python train.py --input="log_mel" --mlp_ratio=4 --lr=0.0015 --eps=1e-08 --epochs=4.7
Rows from block 13 of a small multi-label audio tagger, named by matrix and row number. Rows with one number belong to one neuron. Each number is 128 + 24 x the weight over its row's rms, rounded and kept within 0 to 255. All counts start at 0. Numbers have three digits each. After the name is the row's rms in percent of the matrix's.
After each neuron's rows are labels from the 100 clips, of 14976, where the neuron reaches its highest value: "lies over" is the class under the peak. Only what is clearly more common there than usual is listed. The data: synthesized solo parts of chorales (CocoChorales). In brackets: how many of the 100.
# fc1: second MLP up (model.blocks.13.mlp.fc1.weight, 512x128), inputs 0-63
# fc2: second MLP down (model.blocks.13.mlp.fc2.weight, 128x512, transposed), outputs 0-63

fc1.337 092:100133134175153121126108120109163168106140155168133153159100120150142162100142138130142079138128112135137149113133120081115132100150122164162115151113098141126120114166114116114138134122124179
fc2.337 086:140148100092075165144113156141146092110090123082132131098119123104101074138130150122112138107133136132148095102169100121117122133106129109096122106145151125146147134105104155107146142125124102
lies over: F5 (98)

fc1.62 107:106142125119165113105109156177168177121161128154112134134134138134152162125144138143151113154119147119158128107124138100165136125150132123120127118141121148145116118162095103173107115117156133
fc2.62 091:148146110133113137147107113111125147134116136116125116140132092139130136097110128095112149104151087128134159111134154144110168149091102171119147129151135125157101148143122054105130145135122104
lies over: silence (70)

fc1.369 096:105156170132105098089120128142146146130089130201145156115104090130128125093142144159154099111139131104146140169125169126165119102110103155112116135116148147144121143134167100130127152165089142
fc2.369 085:134162117117111138196116143126098142136128107129120090164142135152139134108126097113083132135141136089114102123146110129095138136094161166143156124175151128099121102180136144151170127073129087
lies over: G#3 (78)

fc1.95 083:113155096146149130149088143116153127102112150133165109135146103156154085113105104099122143106142112107156103150152143156145175151173087145128129130145078076105127115132160173138109177148100084
fc2.95 085:126108141119075122111125121186124106160158113152128156133093133104151139161135140170134096145127121079131143124105117112082117157113139111081158149112130133158132134110145156097166117111132119
lies over: A#3 (53)

fc1.485 100:155144134135153099078162148123129140147078113103133096128160133108128144154117144149150167117156173132078121136152134115149108092171115154131136154120100132118168132128163129116127089102171187
fc2.485 089:101096154164151177149110124100176091162132134124118142136165144141143095121138140129152098181142134089168160111134114159102135147091135120142120090143124136130139118143116101158115149137143151
lies over: silence (54)

fc1.464 088:128145096121135094125106123123106079106126085117096099117128109131121097097116154134161152122144183133144097166109155112138119087144101148165125106150147132101130089122156140106172134101115141
fc2.464 095:143106137152138116114158157077129147154119101119102176155143125107131151148115131071104124090095060141100117060145077151132158130119112104083158124083101144130134113145119109127137097144173108
lies over: C#5 (100)

fc1.321 099:095118123127147080167131168135111124114139149100130131094117164165081141083144061179159130161102136121132116122166145105114168108136121101135146166101127134076123130124131143129138151143140108
fc2.321 104:138191130097130159115119116126153105134098114138109124122185102112154125162116176125142097090160112156177128138111132153136104128096148178131125102175122110140152111145136107141106114123142151
lies over: F5 (41)

fc1.161 095:148101111102130106108149122146149099114156086142135123155147153102168100123133170113135133159158134084103122112139135150082133145154086173140104078079135120132168144085159133127128182100118146
fc2.161 099:135115139121117121131160107116161166111124121101155159127133135156094150150098122104104164086094101175113115083108162121123173106100122111133104164172158134103086113094135134123136079141120127
lies over: A#3 (100)

fc1.468 106:110149106184131148079121188138149127148098109111139094145152147098133122145109153110156161106142145103102111136183148090161112119166076145118105157079153137159139140139128099103168079138119124
fc2.468 099:119115065109104120126112120080105167121080114123148152134159088142140140156132109131104081130127112093128149122117131144106159120088183169116174118132107130125108090148117118134133158145146136
lies over: silence (94)

fc1.449 100:144136131135123084098096159121143080104097098080173149136116129143120153103132122132120145099117141140155173136094097143098115105098112132136113141123172142100159135143191109156160089160121160
fc2.449 101:119126122113137151131140106096141146126103113143115119139096132108092119128118151093143139103148150100070078156142157171154131108128166137126105111079116148144110097132168101124143118137121078
lies over: C#5 (95)

fc1.159 098:104129115148104158070085148123094140144159165098167116109114139098128103137122133134096138113131125134161136131136182104104168137091115095104137101110079148086107130134151103099157098135137117
fc2.159 112:155121079126106128123126100135170136152129105101130141159110151123147125096159161128102105143148132105122127120093123153137135110172132111108097123169160112102169061147148157158134108137123136
lies over: silence (63); G4 (35)

fc1.417 098:138137158102113117099081106135105157119162150119127158128096132121083116179121134110162133136148142115104143105102147079134118155128177138119155158111168129106094102121120099135138140108156159
fc2.417 090:150105116164137148118159157118159063150098121120116110167180095127114139113150150156104127142129110135158106131176102129139127107152094118107093117116101139131117117090106170128136115140104098
lies over: A#5 (70); G4 (30)

fc1.332 100:114138109087110160136100090082137111116149120143119129155114114166161145107103112108119139130151181116134124169127148130112154136138071142155152164160141093100174145107133135139168111151152145
fc2.332 089:143098102181129074122128176120122176086127139116146110117134156138119127133100147186094148105133103110109116119132130121142126178123156139130080127144108147133172100144133118118105123109111105
lies over: G3 (81)

fc1.195 094:128108142187114131135161143130122156145096145130116135188132144082114178154173147117150110097113122137193098103139152141119127131155139117145111112107103110119111137112116128107166081129108128
fc2.195 103:146149120092137136139069103108108109102155109135123096069093100173154152109088138095125113116109101097123123142128148100146129159119097144109174104153151123123103136121142143115098154124119128
lies over: G3 (54)

fc1.48 082:133109099141108127112181140150155080133096136158117135159128139137113185097182117098074114140123131130125154091132149138111097115155153165094158123130108143092103115125108136117141146095171096
fc2.48 094:087177134121142164113086134106097175132156153135130138091106076107138085163144135157176145119137136150123127140144113142144124143130083075167146150134128130112099145144150107150110075135094143
lies over: A#5 (73); D#3 (27)

fc1.15 114:075103122145108107102120149107168091114110100097110122154090090109123130125138119131108160128145142125162147087137147116114138120122164151129151102135121100129093175117129168168160133084120160
fc2.15 109:100070116104104132111124106115150095115123131133121160069130094063128148076095097170148127119103175108145152118121145127094116113132106113124131126156152169131101115100129179137148124157148121
lies over: A#5 (100)

fc1.373 094:142135097125107138170088138150090116169134094141138097154132177123113098169148129173121106111170174111118113149156136165125143163143126132134142098095156104145157102140085109130150104111128112
fc2.373 098:111122126135172106089182081084161156120135144156134183117124077160122156137132117081139191138113086123133133142142130140133114117129141109122134163171099160130084143111127116133093145132131129
lies over: C4 (60); F#3 (29)

fc1.104 109:101107154157109114117133090147125116106132089136121155174119133133126155109127132102149118140155115140081157166132110124084093105129123146158127119115140106113189140090154134142163098099115187
fc2.104 118:164131085121092111122132135124120130126131095112123140092106118143073138178096100126127110116110133126130137129086107100122180121139104157150160089179097120103113103183119136125128143150102095
lies over: A#3 (100)

fc1.379 078:115133131110151090115148157108143110082135161156110163161107158085134153157120151131152084116148165133094151084114104124162143131145091149111132168070136103116149113170117103145134098130155164
fc2.379 081:141101089152133146157146139152166136155123118116142105094129082152111120107137092125134141124100112120118148096147140094058154118114135126109130087124111154164119132108144083106117151151094083
lies over: silence (35); A#5 (27)

fc1.402 083:129150140109129137096111120133098129105091096115168134111163159082141117132152098118172100094098131078071140146160118140086106130123131112071110118095149153170126104119127130098131114144123140
fc2.402 082:130153093155137129132151129141178144161106140126128115154116084188129119126126126148093134172188130137129146090082155116137050103134164153135131143145141099121117134140156113145159118156161129
lies over: D#4 (37)

fc1.135 089:129135137132137105121101124114168122140166127091135121141100134144149128146102121128092171106146140132157118127185118097104122151177100168126121079129160127124133155142143173136178122171102140
fc2.135 092:147177115149097161204138152143129132132114156108150155158133132071148083118164133124152117131179109133100130140122111120110131134091161093152145143118115167136097107120133128101131121113142117
lies over: G5 (100)

fc1.370 102:123180192086097133137121125147130094088108078137128141136077129132158122182128134158152115130153188112165134123141126135148120147180150130108115149123109147090136136139135132120116134109116103
fc2.370 110:108093105137147136130098152112147135171113133128121137085183108152093135105137136134079113113105117107120142101087097085082151130100096117183132115160143086116142109126108091094156133103113139
lies over: D#5 (80)

fc1.133 108:153106099138167114131182171126119160074128106088147122138112127153146161063107125139162128149127135127075122118141119160100124125128112141134112150132122080128159135118131115134166138136095130
fc2.133 106:143139160125104152155156128095159111090134115135125135140136130088135066133143135115139168131120153121140165114103114103129158114140152159122146136124056107097112148177142133143149121137155119
lies over: C#5 (45)

fc1.358 096:143138127132079131108113141135116104144071149100125144168142159098139106099103147160147117116119113164152087142107119087143158109103146129168123144168144130157112151150108121127180150115097143
fc2.358 082:095141132137158141125132111124125147145147135137094135120129088110138158130173122133149121153158156112173172115152160163104115102078166092147121099108162163138126104156118146115122112156145078
lies over: F4 (100)

fc1.345 099:098098137120119102139147151135097159100140128125111149126109136099132151148128182125147137121146113137128139097101137070132123059135151129145135125162124072139123171139128148087146138151109120
fc2.345 097:165141131155130118134148122094166110115151147134132144109128139135106137143143110100144094122111113147147119126120094175098121193136111091128149086102140144118120149120150125150142137102176173
lies over: G#3 (100)

fc1.91 078:142113128116127134136107087106139127150127164105105115150099144123109150093137179125167090171122129141126128118088145132139095107147158150135136117085099141201122100144163113141149131154116148
fc2.91 081:131114112167134104139115139107153092103128101105107084115139129159102094090101071128109107112125121098112144136122104154114173097138094177132120150158151134095136145153144125104106116124118129
lies over: G5 (70)

fc1.240 097:098093118141140111145140122162149102138092173132087090169123160175126141145114100132113108129165135130126134124111130083132131105142102144155103111124148121108164105157124088149100119119154126
fc2.240 109:183129134098121084136108144098106137109130099117161197148132137107121149124122125109160180171102131111123151125111139122167112102107132123082103157128097123113107106107065133097124120128106157
lies over: C4 (63)

fc1.70 090:133118145094146136119163105167074099090130108140158145110113158070174131171134150148137170127114161138127117126127130111087137101150092146113145100130121088109169138123147108122167103151155122
fc2.70 076:142154120156098104141103148162188156171125101102112139142129114166081123138135109140129130130131154113148130100138121113138114157116147168142117117109158144103108100133149157136124145097128138
lies over: A#5 (72)

fc1.173 105:080160154123100140108097126145180095151151118136104132118135106175150066123118157128113148176162114137145141138150132097091165103139113171153144090132102097156148111125139132101139153137164139
fc2.173 091:154088141143146115139153168128077147109102133116147120154120158099099147141133133146122103143115132139123100142124100140128090145148165072105109133133115113126120124131124091179163130115116139
lies over: F5 (97)

fc1.197 083:121113146134168084078148119151099109169084108122135151150110122113138119103131129125136123149173118130082137102084089088158132122115151144109127144153123113121160135111103131103144093154145114
fc2.197 081:117117135144142148158123132120129160156147116151150166110154111125127162161159110102132134109135158134139101138133160141138113128132121130161085125095089166130156122150081109156093135133134179
lies over: G#5 (100)

fc1.312 108:128144144095095130097118081092125161102096125123140173131143128115147101090118178136167167125154105081092119135097111096095112165128142097147119131143156114130125110147170101156112125136113124
fc2.312 104:130120088125140102139127169169165118138124143119152097178116094149093134140114118145095095136119125132143129119170096122130132117133109161125139094108099135124164161092130128109131124114152125
lies over: F5 (43)

fc1.500 100:089126130145122103136107121128092102115146127135180117107136104133128108134133150146138156121168107137104151167108184109104148128114117152151123121100150107175123149124155116126164108103121105
fc2.500 094:105146103093128157143151115110155140146091144123103165166129127114178119104081151131105088142133116155145116127167110149159138109132103147106093175161144138118118145147168152135124158099130079
lies over: G5 (100)

fc1.438 096:113125179140111144150084122131140154135117140174103097170096121102157104135117144165130124115120113165108110135108158101146171095101160091156115147107137126150149074126160070099137136143145119
fc2.438 086:102123108092126130110182159112187124115131101128114144116078140105087138133147128122134110082110128110163136155163146129139153165160132136152100147136165125115182144108140167109123169100162137
lies over: G3 (78)

fc1.233 093:083157125156118139130150114153110158103103165136133084100099119116173144163136136103133117114154137170094099132139162120137152117143133123129133092123147108138167125125113122119150135112148114
fc2.233 091:124114130152117068125086146143118113129168119105086154118125155114123138113122084155103126142145108117147162129100123080175138134108106115110144125134119136143102156156115127121101114119137134
lies over: G3 (76)

fc1.128 086:103102136122182131105108158148124150114137106119125118166117151131155130143113162116089125100155147149178106124163149099121137123116142122162176138139149118115109110158150148152138120115077135
fc2.128 087:104152137111126180096147117133164099109140081124128140135094111134132128128151100121126099132141160109170149103116086153130144080149116100124097102110155175137106147139109130121139142127156125
lies over: F4 (90)

fc1.160 096:144146143111108131141128098138131144121163112133144112148092137102115159162132177108139082176182113128087082101149121127114118119126099162130155139085131141092128137094129135108139144179139142
fc2.160 082:129121137111123122113147152130121125090118133100119161094149047135069121131161127113135129131104114118151159152132135132117145142149195112128101081156138120124134148117124103159146097090137154
lies over: D#5 (48); C#4 (30)

fc1.82 094:131113138123151104121142150120161068137124142096112136123087158123104135119122176138095085168134163124097108166104141109153117131155115159097105121108132155085147133153133184101100152097171105
fc2.82 085:092176143118125085154098112130144160119110129147170139140161103136119152136185145119127123093155106127156111136102141137090139111121137083137107139105151078154137105096099090118130060181132134
lies over: G#5 (100)

fc1.336 157:123175124124136125103107176154124160101130099119142092107126142138128125111130131098127137134175104148146123130111109114070143131160115120161105140114128136119134155094099135120139161116129082
fc2.336 152:135112131102129107148177104113123116173127120106100148167156145151151120149144129142145129090123112097108168154117143141162171138101127158072125096153153135111077156139149119127134098136132144
lies over: silence (93)

fc1.451 104:141125138164122120097131134147134105129059095123137104096107163116107118120115130122125096169150117127124148124148126130106116098184168110168139134126132167133135130110136111135127133073097163
fc2.451 099:073173095131113141176128157074133137137177097135117095139137088145144093139129115149133152125112146128154121154082105161154136136088117105119142107179123088173126126145119117125149189140127107
lies over: D#4 (32)

fc1.252 094:111140157116138137096113160168118132146135118165118070101139118118117107092115088139099115114185116107145101112142117118092121161125133137130102099135132122139095099161160142103138082177104102
fc2.252 097:092111117135113127125118079107131101103115123117116145165129137185155154105130135119136097162121152121155121143131130130153182092155148152124164146121104107079117158121133110152135141098154106
lies over: F4 (58); D#3 (42)

fc1.298 107:094141134117125102113079128135125071113156114159119128153161161090103117092144166161147119127142167091126147088129149097139159152117169141117108150133133094125087136092154144145144155116110132
fc2.298 105:136123120126134131124135093100119141154117135153137083093137044144129127138115087109114109140133119124145129150149074127108116108127093107163153157128124149102178088096120164115120144135118140
lies over: A#5 (100)

fc1.353 093:151152172090107134146153138136119144119153143111128129172133106127151176105097122132145144137111101074145136138085145149115149132149080107108110160155077112127162148125113136117138116130145116
fc2.353 102:128074118127121159130115161087146150090179132149100104120169109143111097160144142129098080142126116162107142132107107092158118115115130115109174092122176095148101141141129120142145160139129128
lies over: G3 (100)

fc1.60 095:119114126136117099133105182134135148128120131120132135159136152117149143114096119120115128066159137110086150132121095104117091159124121109118104104130155110105139156074148145169104143114101107
fc2.60 097:114140140137128136133169069169134131119138093117138132163080160100144118137145121140165150160170133140157094128154139150134162135145134143153148114143108165099158086112120130107145111129167157
lies over: silence (88)

fc1.7 115:172128153132107059151145140098110141167113101127168128135153123086139098154105115115110150139151087153124113101103097114142158130116170117138093133126126101141146179102122169104115133107144138
fc2.7 112:136089106164110116128146144128128117092145121151111143109148167154153138112145088147127137161079103094117113116132095154115126154132091110109148080151124164146154137145119086114107131121140136
lies over: C#4 (100)

fc1.323 093:149134133166131153103093116093150085124118135108148084131107146101141112143133112145100123104134121162149128143092145123098168103165148146121103096153103149111130091167143147118108105132084108
fc2.323 085:112096112123091127126125166148111185123155099117100144141121134118095135150122120103121137099095135146093113106141135132154125149158100118148119171103155145154104191107169115172120133166154121
lies over: F5 (100)

fc1.178 107:096151115084193159143123095154178134149120099128140161123108116114135147096133104146094109117126148098113146094113092119076101142159158121149085099098129122123135113186139133138144121138144165
fc2.178 103:153104153145122145136098105170118142139093159122136066153118123132145162118134142128124099158091109154121136148144123142162111121113158143135141153133138127143138134074120114125142149123171092
lies over: G5 (95)

fc1.170 085:136135170089126124129121092141130101152103096152117127104101130141113141103118111122114158116155139094141123165147148090105106117094140162083128124106108137118141120095085162122130112146104133
fc2.170 093:082119122137180125133100133101083122128144143181126140140206148098162133118130113150150100123131132099102125123114134161146120114182128116175110147133108118139141128158165117162156176116156131
lies over: A#5 (100)

fc1.421 088:124140194132137128158115116149130113162154146121114130114130128109098150141136126156120147120105121160131127098140130143107087124171088139132090108081075119101132131126141171084146090115118120
fc2.421 091:102149116098121126104121161111117144104120130154108091095160135152115125137136107088103089123115136104136120141102162105158153149077140184117141104163164151159114113145118079157125153145151162
lies over: D#5 (90)

fc1.460 093:134163124181110130115092111128174076140141097108105104145077174126071138160161110141141114131128129120113140119122097111113146098096148146098111112126170098110123103151121094090150111132122169
fc2.460 094:118115148096124151120153131098123133160110190113154120096150091083144106070092144070093125098147135106146129130163112091116114132155149099144100155133109198124107125065118108115099122165158107
lies over: G5 (99)

fc1.90 092:122151132174183106131125124156125110156166129107109108113148114118144170162117108130177112121153104153135130102096073126095107119097157127117135103084135123104171150138108149175144140145160166
fc2.90 094:142092109076111160144147162133121148141095162122134166142133140153149143114113109116079117125123181140124136158159129127143159115171103103165175157194124123163112123134140132131099124101136134
lies over: E4 (62)

fc1.246 114:111108121108155150113127140125109099114127123119128109182143116128130125147174095117145136156136155112106114098105143113141102123162145155144119162115140100106141085113093159109146171142137189
fc2.246 105:180153160139117095102130157111144118142102124209169146065114104085137129099086123161152155148109094162065098128136127116114114127107118114116127128115109147138107132136146105132112138114071105
lies over: B2 (82)

fc1.92 098:092117149136123130128113116156156102115141172113101123120124144142136174136130117129114146115124142123100108085123130110118143104122095116116087180130153156120132161170129136059139105140129181
fc2.92 098:162172143163102149117147175123137170125149137133123129120182147118120110162163174135150101136099127165137117102129176148162121145130140126140129102126111128137127119102112092139122163152127083
lies over: F4 (37)

fc1.149 102:101119152150150128160086135086150105161109109099153119179157128089159126110125137138100096121136179175172077117130119133143114135136126111155124096141084096164158115157109117146110133156094125
fc2.149 105:145151136116110150122183150112150145137118156161159180116093174169119126155139161157153137112102082105118188137097103119155122104116133157132150173151170176120149140166152170078165109117139131
lies over: G#5 (54)

fc1.491 125:119126121147113102087140128091144101057148128111130155079152113122130116152139132092108111162125133123142158075166173072138109108150114137091123100110132098146119095132072137106145135115114149
fc2.491 131:145136155135086137151148139127122131143100140116127081162083127147091125115128146141156170086105097152109135140115129124109157176125109111135140133125147165173132124120136132180114134138138138
lies over: G#3 (100)

fc1.32 091:112122150115124121100133127131105126144114121098105137143100162074130155103119116141092166148146120115152136102129132116140169109164111157153152155171122136111155138130094105148105142087127147
fc2.32 090:156130133157136148130126133122138128121177064149108139104140114116159109130111106173143126123093129132133151147118090127157090097118122126147079141074147176100127058126113124111129135156139112
lies over: C#5 (96)

fc1.278 112:161093169142126106178086103111125142117156139121138143123102143105135129111136161129183131150106061106143097124114108115133141148141155117148166082121140125164179141093128126079128112138128104
fc2.278 107:143144126135130089119091157119166076125113141172132107141158114151136126173113112129071125116113113085075124119143128159103124145129113140126070116106118103119140125105146158115127140138134160
lies over: C#4 (100)

fc1.499 081:087148097147087150115093113094133112165163133142124133166136073156126126112131120150140143126131118134164129122157131135139130135110115107167139124141116162125127141122155150134173108159151176
fc2.499 081:198082133108175159148170173106112159108112111110162124107144132125118098126164160134143117109119092127151131122116101106133148103136114108067130122118134088095135124129097151129106146110089091
lies over: B2 (38); C3 (33)

fc1.76 083:108101148143095144142126170166137107110111188141154138174119131122093128132139132127045116144123145160116099144078118135090132142182165149134136131125098118117136163089162119124131141129159127
fc2.76 083:160144131093115151129094150148110120093162109074105136116142123083148114113114120106154143098143104149105150145136153120166143093116083085107121136127159142107101116185118133117158115147103150
lies over: A#3 (100)

fc1.57 114:110092116139154129134108144115136160173150137136155117138122105115107137131103121157100110116179145134120136147120143138147144162104172099137100127128141107116154127108115167113127152100138135
fc2.57 117:146140087116127129177161129118122172117132151129146099127114195173157130120134086112140148124120125162126079160116147139173152164143122120182101144103152135128148141168116110144118138114105144
lies over: C4 (99)

fc1.405 103:093148117118136142121091089121115131118158133115093133100125148116101116147142139155145138146188114106143062130156137107130167135174126099147107117178090136134119126101124143095136161122113143
fc2.405 100:154086119170091098158120172153120140151127117118151092140163117122156128132126137121109129134144110125130124124109136144121054147116163126095172105109117134132127129188116140154139138089152113
lies over: F5 (98)

fc1.281 095:146126137139113161092120118141171085129110118082140123084113115093115140138146164136122132180166132128152146133141125116165142114133145119124091143094136089132179147154152135096197125163100148
fc2.281 088:124117161123093127158162161125112156100141118139145152173102150157133138086136114080106088130117137175103089115058129133126083139132152122112147122111122162114057106103102152149087148115143098
lies over: G#3 (97)

fc1.110 114:103160182134113176117154107134158101104139151086126130112128123147131171097148128087141136140137127123125115140114157098184156111141119128118146124113123141120128090169146093170092096146161161
fc2.110 107:142099090130125082137188127163103132141101133158149148151109158121160139151138124175140129139123144139124125128147143161118151153135165141128120148124156090113123122077120141083123162123131162
lies over: G#5 (33); D5 (32)

fc1.287 092:120132095167147123139112161152090130121128108155130159140115136134161122103104093152096171142164131103151125140167148124111147123115151167161155134144150109136166164116135118131108144102144160
fc2.287 100:123150132167127134096145104100134103124113103116128111160161137070118167165102130137167127064109076149097104110111125106149130173135079123129080102148107170131124097157120132106151093123132126
lies over: C4 (44)

fc1.364 085:140139191109105116110182122155124123127141091134114124156124117108132132093128127152151167131141143132167118152139133130104125115110116162124110127118108156134108134087152153095154084132068177
fc2.364 085:110124088098152123148080129084128153148113154152132139130143123116135102153161117136120100125120121122096102110108134108133156120141143133107111122108182151122119107192122056147131166119169094
lies over: F5 (75)

fc1.201 102:136131122095138152117086108161141135140149130118133130146126154140154097129103174146162167132148108127119131133121094156126142094122135178147156094180113097157160133112117119155115144137090145
fc2.201 096:125115142161137089154151149080122169159113127100148106133124139142125165147151094161107140187104169133115138161120134071113104151133149062117115153098163138099106127142154121135152129104160075
lies over: C#5 (100)

fc1.40 095:113090122158120157132134157163125117112151163110141125108109165123161111088149140111087162144133139141127110126116146105113158169170114137122123106147087118151145145121150172137171135131110169
fc2.40 098:120130115108098139123137116110154135060146157111132139139103162098113130161136147142156105153160154139090100144138139101162113085121135154116150144085181141134113120123152136129148154122153108
lies over: A#3 (99)

fc1.215 096:118108137122139124137124154100172139176095107145145120117166155136153107111130109131098137109176121091152125147108127141122147143074120120089152108157114098092123126135141116141152138117116079
fc2.215 094:144164145136135091129132112140120124128118150144123159159118087168115174146106095150117118176089103180093132122141119095131118114167106133163127186093073127161143127146091128133148137150140142
lies over: G#5 (33); G5 (25)

fc1.166 096:135153146154129109100146092148133182160154116146098125114115137174175088138094146144173141147123132129153100126120121137067149091104109145141110121063124121119172110159159113096105101107127116
fc2.166 093:121110145120105125120131085133164103139068184151131155149141117121090160108133137143085127133136120142115140119198145082168164137178120164136140161146115089133139141146090162143123143122106124
lies over: C4 (86)

fc1.146 090:146093093134133133130158144119133112140111143117134116075128147125172133101147139139166116167152104120131126089092156081143146126119169110102124156069124138116070098120108179148176154072144120
fc2.146 083:122114122127145134115099114175152093093127125132129089146137133113099126171137132125089141117164164122120101187133125144097134118133138112102122115126137139131179135104164068110084099170168141
lies over: E4 (42)

fc1.300 097:099141134156115129149141127155135146158130155149122150119132161143138109107101113157136147140119096104149147126176130128095104142142112135121107120152121106101119128135187124138134150082158117
fc2.300 108:155115107080121132124135113114092115147075148091148118159162099139152105152138139115129093096129173131103113138128146135191128128144088114131156137155153123139107152117050136117170092126111147
lies over: D#4 (88)

fc1.87 086:158094170119187140102130159180102142119144078143135119105099147110144108154119105151105131112125130139174121162167125123097145089180166122146120129154118120139140110127127149084132124101078136
fc2.87 088:102123105122097143149129064105172097124104136164115129129174114100129141088103099146122118128117137122105110129125127165154120133136153112144121089115144176114076164160160133129143154132170121
lies over: F4 (65)

fc1.199 084:119121102127130145080128144082183159121100075153131153158110146113153173147134100103126121138110142172119150117124168165167164116148114129096103115133108111109175126133116139146133116162170096
fc2.199 080:110129147155151118163125114108103114137160216127129151076104125103116134146184143106161110127138174115146107113114139120125086118129124083132134156143127105132123145150110165131150109097091145
lies over: G#5 (99)

fc1.93 121:117093139119179174142147113128129134152166094122171128137126140123134181137138145128175114142123154121167111090109163103170115098101152123131152167152116114120160136145129136127146126101153184
fc2.93 119:133135122158136112120134116105105100125116152104144144142116128162145127111125108169095142072179125133153140117127089141140116111115137158115153104117156142095086145147154131137135106180116119
lies over: D#5 (29)

fc1.20 107:137103124114133094120163119157117150123155138084120112152123112170131140168105141104082186138142136131168125126163140125141079122164142158093129124152105112175155137090128124102116126138136163
fc2.20 108:116154119132111133119111110091103126142089113133109082140114138101107124113140109111132093093125120125154141117128131125127163142097127083123158112168152144115127165164121117169117138079133061
lies over: C#5 (100)

fc1.69 105:143141169125123115150067142155138179111151112121165097105153126115113122119129155120120166127143130115172184138138145130127152134091154131088129099137148090129081103170140061122125104156154084
fc2.69 098:088134048147146138120130146090149104136137155119145185146123112146145145166141126122104102143117145135081111154150128113127088120176080091149140148158134140132169125153105149100121134113126138
lies over: G5 (58); D#5 (35)

fc1.51 076:132126137120154128101119118083184127121153125185102110105143149150153138119135120159125100141121141098184124133081119128144134097173119140181162116129099155147113137156184112086118140125137135
fc2.51 076:146144122117126112131126149143134109130105106073113169156109113134105156130152167126096148110148154127089138130176092098109149119144095114112098151111162134127160103134111148180109098166124149
lies over: G#3 (71)

fc1.249 098:117162117094148144089110120110168089148111151155092142122125145158119131102138159130134109111108128127148143099074095150101146112131092119084161123124143111107136165147172124130165089161112156
fc2.249 096:112139142127152125087168107099160158160096120145143115123120123117110159132173127144110144156123132094131124133133169129105093116170114109162127148092145140067168125160149123138147129194156108
lies over: G#5 (100)